A small contrastive image-text model, trained from scratch.
Model: 12.8M parameters, 32-pixel images, encoder norm rmsnorm, encoder activation quick_gelu, encoder moe top_k, encoder num experts 16, encoder patch size [2, 2], encoder depths [4, 4, 4], encoder widths [48, 96, 192], text encoder width 256, text encoder layers 10, text encoder norm layernorm, text encoder activation gelu, text encoder moe expert_choice, text encoder num experts 8.
Rows from block 3 of the text encoder of a small contrastive image-text model, named by matrix and row number. Rows with one number within an expert belong to one neuron, the router's apart. Each number is 128 + 32 x the weight over its row's rms, rounded and kept within 0 to 255. All counts start at 0. Numbers have three digits each.
After each expert's rows are labels from the 100 texts, of 14848, where the router gives the expert most weight on average: "fires on" is the input token at the peak. Only what is clearly more common there than usual is listed. The data: photos of plants and fungi (iNaturalist). In brackets: how many of the 100.
# router: router (text_encoder.blocks.3.mlp.router.weight, 8x256, trained with AdamW), inputs 128-255
# up: expert up (text_encoder.blocks.3.mlp.up, 8x256x256), inputs 128-255
# down: expert down (text_encoder.blocks.3.mlp.down, 8x256x256, transposed), outputs 128-255

# expert 7
router.7:121152133179124090120096128123153132152119128102132146078187100115166206160140154153214169157133078102113137121112192104157146090145138117112129121117106112147119152095121190079142119156172120150169131130109150170125105137151058155156079108114130167039116071135117148169131131096125099115160106139077124101111119095096180131135116111198126149117182140099109089170154100127110043146132
up.0:141083102137144137150167116089092082122078125113138140123113139151163131129134168125163093127135204084147162154136127146131152138108107156098100085124184165149059183174087084144109125104121039140124065175135139137077097144106161022152162143111124169160150198083166137169144100128168119145137137102122166162129111110191114149070137115116129156160146103144138151091129105160164095092184
down.0:076135114118101173117162119102114148177126119124146125122073093096144134123132132105070157134171125115123118137140121096193166078087200077156056166136106133074135064102171147179055129138100107092124096057122119141106113145129148134108138116107152117176151127121185128129134109141094142152117116150151155157125141154138076054101143080184117067145165061148094083063174123074137122106078
up.1:075127126179139040144136133202171187116134078140191166161140087111142180142128101158127142146109106090101103119120134105135074097110152102154100102075105106149160108144098169083139241155121116148144099121076107109083163143145184082089159139110158094117105067161122069116150163134124106108123145129130128161122075094146158081133152139180186116123168133105151138135115114079157161154147
down.1:129162061156155167145142155075171044114040096088085133066179121080108088085133096154131124158122133115128163162139090112153183141128114115121160107149096172122119146187096131113066072133177094120112119165111129111088145065162134154124130134157129189156111131089132142112064111064134156104119094145167167084135058094098122112113174162129147145197095067176147089098175096150123098079095
up.2:080137112138161139092115099163125128124107143122094123120107085099143106129131109146169127196151099174039125178181169120091108169141158097055145088136136112089116130112113149118119151225215172146116110121104119182119059134134183122121134155062156073109063149126112105111132115150124141101117168198149136173128120106135130148138102082116077175159109077123084154158145114110109117097121
down.2:092142176065059146125111147130179123154155152098134127159135098102162151068144086123075187057106144126191153115082096149136162135101097126152094152121153142156119140142106160120120176097029121080169125158167140121169150167118096071147071130135134161161186109125151162064097136133111143141147122097080094076107097090128140058138153115185157110100127138127166148086037057162127187145154
up.3:136139164164124134124167155120096113156116066096127152186137171076145152108140085154104189123088142110094107170088117123174074147076120073166128142113093094131177131116150115063150137068078074134125097119152118138159099125141117164169184161129092132138084177125137124165120119130134121072113139150118157108115172180011187142099156147155069151076107097114154108059117117123098099115137
down.3:143100076104164137167106138138123097188154178122149100101127078092163143147151099143174108112178090092156137155201182161139125098141147176111115141206152106171082129118077175118121092159129170118135159121194154075143129115116114123052107132111136142165145111160139173091142135093158168113187171164052111120102142107184140156144149145132129053150133142101170075176179143195119152198120
up.4:092088071143102099192153096186134139157107150124134153052141088178116161143129140116184088135127119114082118153154123121147183160101180126129141084084065148089087138105135139099112142140102127123171137151075108174138135136111158077152160113110140186136160124105098153109102120147138136195137147123119121127154049104119166130041106101150178140111096096122187148131128209179179132133120
down.4:099149077119104131126106157158104125093117100109074095091159112166154137092146125134166160097103140102123158130142163121141133105135133100102153108122069145133178111122081114189170094169094110132173121109155126126141119116134125170121128184087075135114112114074161117155096141083046052164193170082161132126145127130134042079141149132204142126070171107108145129129154129133137096161118
fires on: "(" (37); "chimaphila" (24); "rue" (21)

# expert 4
router.4:092128099128084164138158142138149179158100167078176164068107108167083071160090150074133129155168152079148136156082123105083149160160129139159149119075143146122060133097147115111140095109089049173155111141107141125138157106092160099129180126080132133136217167103146130075114091102098129127074113105147113132151131121143118088098084119152119119060130123125122129073189162185104091145112
up.0:168092184087170122138141130151206046147160195148193101116119131141103104155093094173090095104106151122134114154104129172206156130160120107111099160117164111095223071150138107119133192166154152106133135133129112159195165130130045166137105095133132126155129108192091153117103130119127132069166121111166105103142162120111097076152138109127115086133106124183123101164169106059163147157121
down.0:190128151103199076178131173150119069117141180165158123138177088134111105155170109136141094100098088173076189084130167156106168137169082157175134122142099161168101103139114105148146121137133138119123157123112170112093149152145101183118130028104084102049053113125088167130129083114093115126082137127146061147141087103171103185155162133168142096129102165116102193165069191119111164137153
up.1:086102151111102142147137163156166162190156109088143149146105078124082232164163100109199090156157083062128100153140124084077114102063134117115137131119068068095150171153130109154116162173155094157119104100088107100150112076167160174160177172110050151100115118087095075075193145111107120106136144120125159146098168199089172144104122134110172142138126098095143145091150164117123147190140
down.1:143091194115171136161125177101121073177150154113141106093132132143147069146124149108100150122078122169171130086131082152193160141136114159105078149066185154102162113147102081125081160207113125076149140113188115157113212115068110044100144120130127109094168163152169115131117134201135119203103167100119129163130066139151149104120114095091126067174153173126146116131066145092101110190129
up.2:108120126157103165094094146108195153140128141120102192124143137096142105123109093141112105110066102107115149131131127093149124092165127093179102120130108106096201101124177129123128175126151146091134153190154089126137127138114015140134045083178113134094130135149136086167125142151116104109147146141097068138124114132115209103175126136102080129147135155129101154102123103117040129136085
down.2:125152109165177140122120141160097131125099088121166125127171157195142101150120138116134156110100115102141152127114117161149150124163089086143112123118100137124143191074112148125218107129143132116152113091184159136133167157168115126101176107082099113117096102161097123111110159104153149071103136119143099109142100177124108099162113146124124142114136127164188178187108152166093175142150
up.3:126098190102098159131086133128148129148204124131164189123152148084065171124138157145186125074118113127114069134132116131137171101156119130139138092124119093140109102178182194135100124165126165110145152150153172151147172145109049159091116118105139090095111080112130161123152119138097130104157159163134147133074069080050162146129120087127082152136154144158065137182108105140080104150138
down.3:152169113141114106095074122141138124152120165163146148174174183191164102134143162091100155073107091145151133117109092134140089100092120088125114083142133145127126158177133117115201095136084126102040163121133075146149083137195117135089145148189091103162114141153116103104093134147174136117100061113111144143089123124110095167120152188149148139118084183174208142151138091122116173146111
up.4:108109135117121079081136101155132134080089180113121084138118164115138086103045135169086104134196100107102155153117145150169162057103118102105141172111092129122175100150142068130137144198141116140125172131118083129161188141107111127132114056190124113167114075159133068095141192155141165102148143156133095129156118114100116081141208070064102165169112099149100109101123098088163143136144
down.4:175159173093091089165076110108111081109091097129073135150096198173157125164127113153152087094149147129083093189164140129151140162079075126149124153153126150046163147128105152118098108096091141099091163081137186129080141148107161139149123130108121157052106088146072145147121055107118136180130118119162113121132145125126094154155096106162136119128129185113148116169059140146155168146050
fires on: "cactus" (69)

# expert 5
router.5:128163124101133101167104096068160142115165112141090163152188151157156128146060196179073128140126104140161127125115129100157103089156120090064159165180125142146063117132191124132092122162110181087065101163130147168139109120129159110121078171169117116136149081189158165116201147119110130064173087141139161133039106113144114119163097128130142144170085140132175142144072087146131129123104
up.0:074140110065059117085111136145121108134171132087152119167151113164081127182075106156105160142139080113149121156193125112133129132172124101184167123135178088111136170130156148143161161107126090083107118103108090113130164144094135170129121161133136128172104128161160193119158108084106119096107207140116132134173122110160101139158041154130092119108159153122141128139097122069153190173173
down.0:133104146096162139146127138107152153126079139100103153122129181126129142131105130084106057174139147132154035084186106175134078081104156071107107175094143135099136119157138164146150153071139097145149101181148164133158069096093176150089104118086118120037195139133151131138144161144097097232141183095123120126145151116120132123076106199111134099128117084089151138100122136149069186084096
up.1:104121141136082196070095132142132125155153163095161156095141142111127105146159123111101158142130115063113158067098132139164104119088132103113116137067086183134142087148121152057122122150106109088155059146088090115106171113123172059185173134131160103181109134155141098090101144169066071145075131117152132132184142134131212197078162106074104133157152105093124151086162160156110164112107
down.1:124162166089119138108157142155101099124086116115112120087085070144191124136114135108157173077166110079136127154147158151070114083123147065139158135089143143124163103193034079157113118145166132215091130103151068129147137132162183120107125148178084112124097162100132198090124172055138082154174146116119112178113069113097201078171158096103079087211152093128128138136146180170093135149127
up.2:092154086114125084113133142187099130117180128122121134145158138128153162126143094105142139152084133143162040114166215189066116117134083115061123145139124128075086149151183132190132146189172132118135139142076168114141122151132144179141114211115142118141073109076101121070167123130114167044185162112164150120118150148103182173149150094105138107170141110124142098095136167021171134156098
down.2:163077143140104145134138094100129149168037150067149083101098129124090112108084134150154148117138101066130176137145142109158061121080189137118139105113140135162170212102091121116108158143126153143075140111150077140206120142114114146113132135148139108109148154130131129190120166176089099148111100161105113160155110139145146080138108090182090122108085153136165123128066161141097094135155
up.3:097152134146111140110132130119121117136205179159146193170036096134098113133065109151155110094134144124055066124130115045200157106152139151172125116123141140112128056159109071126100116130164137110102114133112107155135138153093151112161140130118191124078171123094157080083121071086074178141155113176034107169155147117188110137142123134126123155136130155099130183102160147074094178105096
down.3:085135114131134099100099157157054125121070062123108139098162072146179104118173091092069125099142138119138149145139160216091077115168136092174128137194075161175137141136126168177139132068054125101115132097143088107172121136171066095107136135101178103141128113193124162142126114183092072163112132104100106104150148087100147083174135151139130119096082121140168095147117120183118119135158
up.4:149135101125143145138120148140153051188108133196099127112117148109102166123092134109207099105138129143180160154137162124076123117123142166082155091106126126172137164128141121127108072096144144167091145142174175141124136105146188138103146101176123069144147155102098093112199077103161145125173152031147139147098110132114134098140159137074160089155150101098156133105122131159211155226134
down.4:150104153102107118156122134164108080092129099156108081117175135196145057099125066180122152108140156158142158059174132148147160075099149119110177153157132193101134115082117120164147133167134104110114147136118176090139075192097079121157106173177100126101132061136201109098146136237113113182150148144133124106156174110154136176134146100124153108094109130150167132090153113118109112141153
fires on: "," (67); "family" (33)

# expert 6
router.6:103075147172165108088166133101088115106153101133137127189098107144124181135187101143106145147161098082197115144111104111172079150120179141117093142147115083157118105111099135099140090115115108151105088111133136121121087095117183097171103107123184099162076101119120126132116152148168102092085119116105128067156136162139158186097079128105068115096100135065132053114130096158079118081155
up.0:179153086124145087102171108134137111138092147099125117147125170129101068180117162147139104099109140086092109123137129079173119124144118133066111137139136099080104108149133042171142126221104095166139166128096105125138101173095116109075093154116128079114139125124179121100125112126183172127148093217171119187095154146163101160097152185094099121153084150162142138083142097112191132090139
down.0:169095139141111164149139132145103115108072125135168152076146156119164125087124172131160142114121143112138118077124158149123137178092187140107080129140131096098082176125126128126161133103161157170171134112118163114148119128155066151142122157174078129094141144176129125126073111167112160076126110042097170133101172101142167169202161150135061094131142063124072140144064057087211103123112
up.1:098117117131136179108078131146094141138101086101089147121160147143133106129172120166151133112114096186097134110122127192175130147091133128089158128167084088097104071099123125092101088176087170109115121133186148106163152174104069175141112133097146073098110078143117150169170179144148088119102149160121133125130087136125162166110145095129074170160112118179094143136084135132046129075119
down.1:188137205110146066107161131178168112097165155129146132097165157153102098141084127098119076120153144108152167095141128099120088120201087131138071172112111139093144162135147162138151095139125115163131147104145075180147099097106073053063107122205145141111165117132131064039106150148141158129116081084150136125112156111190087088171170125075128065147129128117201143084154151113157141119148
up.2:150116162101109107122190105087079101146155046142117102131137127118124156074177166092093089133158125163132157112107117144175170162132151145113171092160082064147112142136083078148156127102108109156054156108102121080087141126118148085123147134103103118173154151124128139122120089152147124073135057149093080100102136092148111173127158171103125085100159104129169090150107140173168067067124
down.2:092154135139169149160099097138135111056130124135133120077172119196117137152093080149116203130149149131138092162157099081131114135178106143124130152104197143192144092116093147147075112149139071137165148124177152135141148066154164147141118122160158138120154061161161152165178063154146122148148119141105103139159106140077163107112112157102150172093095188127157078113142096162113156144102
up.3:084131146151165125144141145055162126099136107102105078149142103118126105172107155171149115130120131157177091115102125119122124157139151092146077102118151114107111130096098083120115158061170127132176177160133161060143177121121170124163122176097093150072084157123125083096065081092126145167109136143179135143111172157144122087166154099112154111089106094133125128148142169162122114130135
down.3:088049055159125113160148151136156092213127151210162196143091094119138076135139159140151085172090179117131098136129154130123081097170109137129068122101157144154140167138154138151159100100084099079212074111160125147128093152145164105134085146088095088084157193086120177168119133193129139154100184162123095095125154128175050165116130152071131108102079142138128123112119126140071104137133
up.4:083112120136081086128204102135172104060157130132161092175118151137172161079136184142146137128144111138069120110063163118173120124146156164216139135157143155085175117137134065127157050067153125138113131154065106083126136143146098141125188109200133122134182156126099150153120097137068131128153087128150147109188122144121119143134103091156154125119169158126142124132133122125161110101124
down.4:153143230149135167087116142116092097145053159138065169084117100167112143176048106172132120148106170107149178205161113160069109135128110125100148149103119092136142120091142197096104094184086122095135082107171141137150104079123152142101150079099132170171021108147120127117185149078112144077124130126121162144108141133124096111106137176140081202154144130150102105130175109093113180116074
fires on: "artemisia" (30); "amaranthaceae" (26); "family" (24); "galium" (20)

# expert 3
router.3:166150137095143137116171112117119126126186141178159188074120111159176189110102086129132136103137140119090126123115137172125156153156104116105144113175115157135112141155142108184160120119173096133114110115096141168164086148158138107090150196166034175174075119167081160093110114148099175138105196126172159129136143135144167097154164099080090115154099153108134061109084162095156123062125
up.0:147122165131161128108146145215153110165097126095144086067116130129124167094137073093143070151109105116071143127113188110074174126123176148155244101141157114145142199129160143152157133077135125169092140156132126134132109100129128125104098082173137124124164144118139121105151171094148105142148142079110123097145140113150180179181080093094190115175167133066092111116131087172140092141154
down.0:077139122111156135140093110098117151145124123079092145126232128077138075152139116143148128155098127192105107123135105108140109128108149091068076141074112077149138117162125173134048097136150188048159105058085167121141138178132121153121098169160152118151123123105124099132136145146117123081111139168152146130134082144095176085130124092115201157157052140122133128125116081118141161130153
up.1:138126089121147113099183053113160081087110123095120138174102167102092199145114146096155130191066106150115140119159150090127068100144158129106168147045214122102130094126171176163091065154136132136167146174190165123164076156076164141161098134166133076102101107151152130164115060122179121147161111140126143175123084128134182190121092106092154124177153144054132160156148140128089145131123
down.1:148145108160188147169111118078102109128105133087158138102156142126111129149117155170109173091155123070188104142152106104129108144111114155111048099151108158052107161098134049126180183216132129151099049156069159087109161149125084115111138114125092150133195111153139165161134165142129135117128114083157147162113126111118123117104165079150095147107091101187073110075152119134155129166134
up.2:046118144143073162123144142116118108108134124153151175108092103097117040083078096162118081130076123095130156146109136096110087171147135160130109177083129142106179136124092105080136172148112131132136157144136087222091194085123107145156130188135120149088129140113165091154122149162101173135129239135170136070140144106152112121140157125111115139070089113120139090114167138082131131148162
down.2:128126177129169144091137090180095179066090124115115148127114113098200158131182150136124161141159120104072121109137132119117129149098170153139104102142122099125103149138127124161132053092147152126136101147079147158156104127131151124082122093131155149121143105150091130141115101082133075160136089133095127076180166084100095153097065174143111118131115103118192104118093102170174077053157
up.3:112061169135098125123107130101118085149149107052134070092118143160063171091087072126128126131156073131141187144126180153096185139142131130118159212138114163080139118180121096090095144184148099173166125135118148167176100153080107123096155063110134157167143061125131151072147110092131112154155189112107141132112084118089093058139106087074157151110126124161135143156160089121146178198157
down.3:078115164106124053148105139158121085140150089192102120146107144110184137065161150146165146128140090127137131164122133130116127085173134120088126149099091140076146200096088099191158083151117154111123171100132076089099142108107168190070095136149084182134130108130070084072147117063104152115127136146125118143184096132148093119135149130116153055130175195103129143108106136095150170172128
up.4:107129116158087164119141064166151166187147117144166159156077084173137137112118122117165155080140104112084040130156186119159147116093120140096116074138169106143073154136180117150108095170160163146122120142149102151162061109036153145109168182118097127154102115138149145127073096133164139105164125161135100142139126154121164139135135161166165125109159172111159122089073101145086179186077
down.4:097126140118148106151089180116126094135078148104094079100158114115113147182116145162107152134094151119131169085080072084131176078114156153171126158125153205133156102049108130090139143121123180113127119099126150094150167108142106162130142086122163087159158104133118132167138173081168157143112112148106182130112085135144127148129124119162079189111116047097116161141141157179093109091117
fires on: "arvense" (46); "clover" (37); "(" (17)

# expert 2
router.2:158108142107151172078151079112073111138065136166127081148096138089110165135139137128184082106110135187133165156117107156120116134115157165061143147106156114126139064135070128094108106109079185155142115100160125176163123125120164135167106119117137110139103134128178097165098145161136157110150119113147123192115086080101121105110164146140135178176104104063075176197109142088105171108107
up.0:130143169125101112175152098123103088081148097128170146128106152145120120143147124113168072139156052103144101127108081087144099109170158103170150136084151130155102121130169214120138140102107133114167111122104114138114150065088117092173145159174146210175109109114183127065148130081134154090150092158110157114121160079110073089118165130199142149129163133090100161118157189156192059077104
down.0:201104139101112158107116125140100145157095133159138106086121174149154178095156124137124158078098126145119159114173102175119184123116133160145073103168164132070147091084085134157125119147106117156075118088158145153137085138178093130152074138161131104158113168167139182081112127178098093151124150118103208162074122103178120130124084095151120137099109113067221125116154130136157172152163
up.1:216099147097131102132194076037124105159092096142096142119128170091064137126110133148109158109190104135186193133126122150182108115181094142140125117159116113155137132163093104122129042083134154134161134120155165132082119101131143135152126105181124090128164114120165212104160134080073095104175131122190154180105145127112117149113150111117119057128119115139083066124123160151173100064162
down.1:126104143080169181077188157147083157123142075114111119145162131142088110084116175114110142173152110096094101143188139104117130158079111101125125153156107180121192135116104153153057144108125114129100115145112163151158155163160143097107110159165171138136089113144111108138143121218201150131094089102172146104097080098097157110084103087130099150100097109124117115073162068114106131143152
up.2:134135184118161125178137188146122163181118110111141209105189120103161136117156154119198109167131178172145109101111139159115152095150144142089112140140121096176113096091143047091117119102072188080113111127113160148118135094180133137142087180078136110103144158084094133065154128132126135158102178072080181082086120107137141127086074161137153150151139084118103132166126134099106058141156
down.2:098138145130099213125201121146134143089113127154122099106127112182131092108131113131108129162117165150125137091093100127091091128102189086160172164109118132118162164088125134127188106159117102154146079126183123134137084135170160162099163141127094081102120110125100085149166150168150109097155189119108173086169121172099118096126180087095117166089071127120117133100126101089095108098124
up.3:082076187120165086126162134108120079171197162110113127117170106212157161127102072191142106132139184146157108142121148144115117123125130107115176120179158151118070154096121079133134087123126094082121132156143190136122174168141165152124124155163073132103146140164182105083142145175111111168160160122165071112163074151121073145141113134100155091121160119150092113122137117101097178187093
down.3:144152127136155126183100102127096153143095130146146024171116117189145125172114123115116127145117092127179143126100140127105071112109142188107097175117171119131115177136183168138153128164172133163151120161085113069221130081178143188136112133144119156161100106082133146173153120134118093109129155072122098161174125124148150136103169168171150164139190159077152173072118158107066130119133
up.4:167137148142114111075101148142156095169165123145123095109132125151133133107165123130135079095127147137152152176189149122055155107182119106178176171103159134066130165155156154112141143121147134125118188159126192163098124100099116133052157112148081111125140122112063161104099112094135187151124115103122126123063103148106082145136090165126190144085122183144080104130188157101181127165104
down.4:138129150060120137122136107082121171114118088056159155084143126080132109156106139113147118131160119135111119126115138080146164132091099073057113126150087103151149086115145139103134104126096103091103121181119110182134116126209065077120165089132121103142137116226142113190072134157162188162171162113162071123115204167146171112136165058186114127074104100140148103112147110158145082152098
fires on: "viscum" (36); "yucca" (28); "class" (24); "fagales" (12)

# expert 0
router.0:148136107150100086193098195099134094144139091153163092160150187099104081082132157071123166081119156116126121101145145158148145144106050147200115118158130171092112123156080069137144093151131151116163165141099098133050150149163128114080114065082115137118201176124122103099099110135143107134119151131120107145123125145096066116097102096082182116098161120149162177146135145176151152183165
up.0:173115163112155107058114108144094080109064060167101104140151130128171130045191135094107160120097160167130130104136114141119131128088116154176151075161117148164132087130107147102102174099140154148125140158169180209103149100154097093135123095223151145135140048131137127126068151186145127148106057105132114074125133081127147110147129202167068174138075104149127113177089094145145068130164
down.0:129126128140130103155123225140140154107168162143213108086081163185105095126123168114098082158142078131152138137122140194125161082164102130140130112117153162102109124183090115163172098132086101102139136150108094098125105112149156085129112166122109101153173251138130111117177074097169128134116142128137115161103134148138121089104150132130152119116171176088119184097136123091079066151174
up.1:138106167144113098164122122096136127203153030143116114121147133139120096137113173125154126151212118136153170159205095135173159096125078100225160138155077151131094112101148126177135145187152168125119176121069123137121175151092107186107079081126110142167125101094140117099136105143071131115097124090123098101101130120163117122117126108144178075136205124140082114123108102175166096147137
down.1:173120156212108148099128195130148126163141124112145134124155122136104108128109114074088126107146131173146167057068130115187097167042147143092104172080157157184132051109104093171147083135066112146099088125107116122114098132096094135103071110131141108115114180142172107126130103109141099118168160161124180153145159149144081183105114199129098122138079079095122125143154105136100128126150
up.2:076111121157081135141099154139146172117126092089147105127086192119125145077139108168166118215131117169088047130129191105069112157187187124094131127099145081096113180132171138085126121086121132143107109172153122168177159125086143112143149142075180126152135097094073137157162094124141215117100133076155111108150139140139127107116120091143103069131082104126132084128178103119161180201148
down.2:158152119091124090123104161111129116140129113120115128154098024122136168166096124103108111088154129098174175079115147165209083125149075102178109124148136139145097057130074219148115120116120179157136057124118193112121108114098193128105146088134102134103167081107131157124116105118152144166106180119099092109111157162163150161126102125133079164172142157120133140156120193195055100059147
up.3:116045130161094165107198182096112142132198141167169152133075131116110083159157145137127116170122153156096109133100125156110119152115173121133138176142161140126123096106083080145123106124094069174094107087147119085109125158039118142113079149113164127114164188126180129142098123115160047190118123132104108105106076111143067113089135181157102106068109111110137074115141075111066121136146
down.3:116148101143145089078121118149166155135077168081127099091223157147149141079151171088135164084091110148137152094140143117085129092111169180166144109160088145107098170142099142112191150069162108153175206099156158134128165179137091137094124152164118124195107126193040112107093159144101162145132080114156110133115105128171145131187148114166148174151165157094124166126121147117128096123142
up.4:111116129148114209116130114127132133137140094107129097117069063152161149118104107101198157140160111130131116099085097124175170116135133100073130154138146131131146135105120105084111095132137104133104099103173112127098147144127157138107125132106138115179125115090175213147090123135066117126129095121155107124144160180136179147148125150145107129141105154106198091162118130186078148037128
down.4:084143160185142172149120115110164095164112157134137157074111164096091154026067079137125114162127160153100176122108150105107152044147173161142100092162112165150150119076130112142124085117095189148107087129170103155177142114181122168132103138106099196093195107139087066095173143036128102139146206164175146083107094152121121150117139141155152143140156145113098231093088113147078190151115
fires on: "cowslip" (36); "magnoliopsida" (25); "tongue" (22); "sonchus" (17)

# expert 1
router.1:138077107108168142161116128111202142157153119050112137068122134126153093181127183164116104157158151085163161102105093146165120056146139087102155125100092144109149128119188093130191186107139091136133131128104166117137112121173092092157163168169094142163105100151108139127118077088077166155182142115132150131065157110123144107140116153139121047144106106162182073102123126098148105133124
up.0:138125168166145109140122120119104147106149127103177132160102101099160193110178099159157140189149134116131122144125196067129126127156076109079094144114194149098172138137199102158101101168152091178167079202148138090174169119117096125154155146097109093120159102077096168104125164133190118083068178157153056143100155144114140146118047132139135152099135085131085117099155104172095155140129
down.0:169146104137087086158135069099133042116103101087108138068106151075118133092109158147189139125103112100107190137122134119095120113133138096188119083167124111091058112104154110099142141088161125095138125127143131078147127122118154123137162149137118106158110106164137174097116138090107087118175129158180140136101116127138109073122160112173164132144115151158157180151125116154198150165118
up.1:144092119107097090102135137155130193143180118145211174164047099177160159141155117103111070179147110176102224144145119176130106143097098167126141055145152096135119118154092181120167153116144089173074130150082159132119108103141185125098152101142094115141105197110121127175122162139134106156116130115140103125171126085180109153099144117148114167144170140168184159104165198128131076089128
down.1:159132124100160135140201125069147116103127112111090098131155159096090092094107182167149190141151123157172029116049101084119129093161168099153100211107128148163107153118172111155156130104122155111179160127155146128126134109080114168197164098121074177097122124129131143090117113170130183067096137161103117140114172151121143129148133095204097112101121065162094143104115109110128108099129
up.2:081123139109090137133166122104077100135108183131123117164128092145129140139125114108096112149098167121159126131116089132108126139116134181140103142074221144125084132083144072107091106101054100141128187124171183079074203118137190154140102118130125076103196144131114163113157156150176082096087057105068103132179080164141046149122077149118175140098161080098108128073177192155133132125091
down.2:109094187170150104171148101079136091083132149153159082159151132112114167124107127100140077166116192128133061180065142113169141141163150122150114109110152192134100162106095067139126107127154104162170147119148099118154180126026148138120134076092148177111168145097117146118132198150112130158077178067145090116150073122107145175112134139151183134113153142126116180149146110112117134142111
up.3:161154163095130152130119134150133088197085111099117044088143155174100160132104041134162185137138142148137095181165134140083101151126104088063116152122133163179127119114159127092114162103139178116106127101137132139164130110130183116116069083153087120216124135158143105127160157130127155051146080152125122131140097153126189076138138146108111144135129128170098141096118101130135084154071
down.3:118082120135145103146146136087157145092148151127125145138180136107149114155088138135063083153126102150148142120114122072149144157076227190162119163117150121156127096128106086070099085185135138099162145117072166121114140169136089124185151124116150115091158081135151137169108159148098099176095113109072116111108121114119107171143113114130119156146084095048138153127094114115135105067165
up.4:126118138106102170121194144158154243131093159141132155112089142152137106139117123118085132131125144094124107122124127128145118172096202158122081109132128071155121121145045179181171110167062073145109114147132067116176185110112157145130145155138135164091114155131188112129089100190182098133115109145107137103106137081180133099061138145182148095138117114157177106080092081105112141103107
down.4:136093159134118133122129162101130140148097128129090118070169097091159080119145157144113119147183141169110098128160085097127151137198181192145098156158187180160141122106147104145106148116121151098193133122089170147131126147129123148182123147160120095115178146106089131164099085200146145174114155170115080137151175081128117105103149161177113120090102140122129106106065112146111062121106
fires on: "," (57); "geraniaceae" (27); "fabaceae" (16)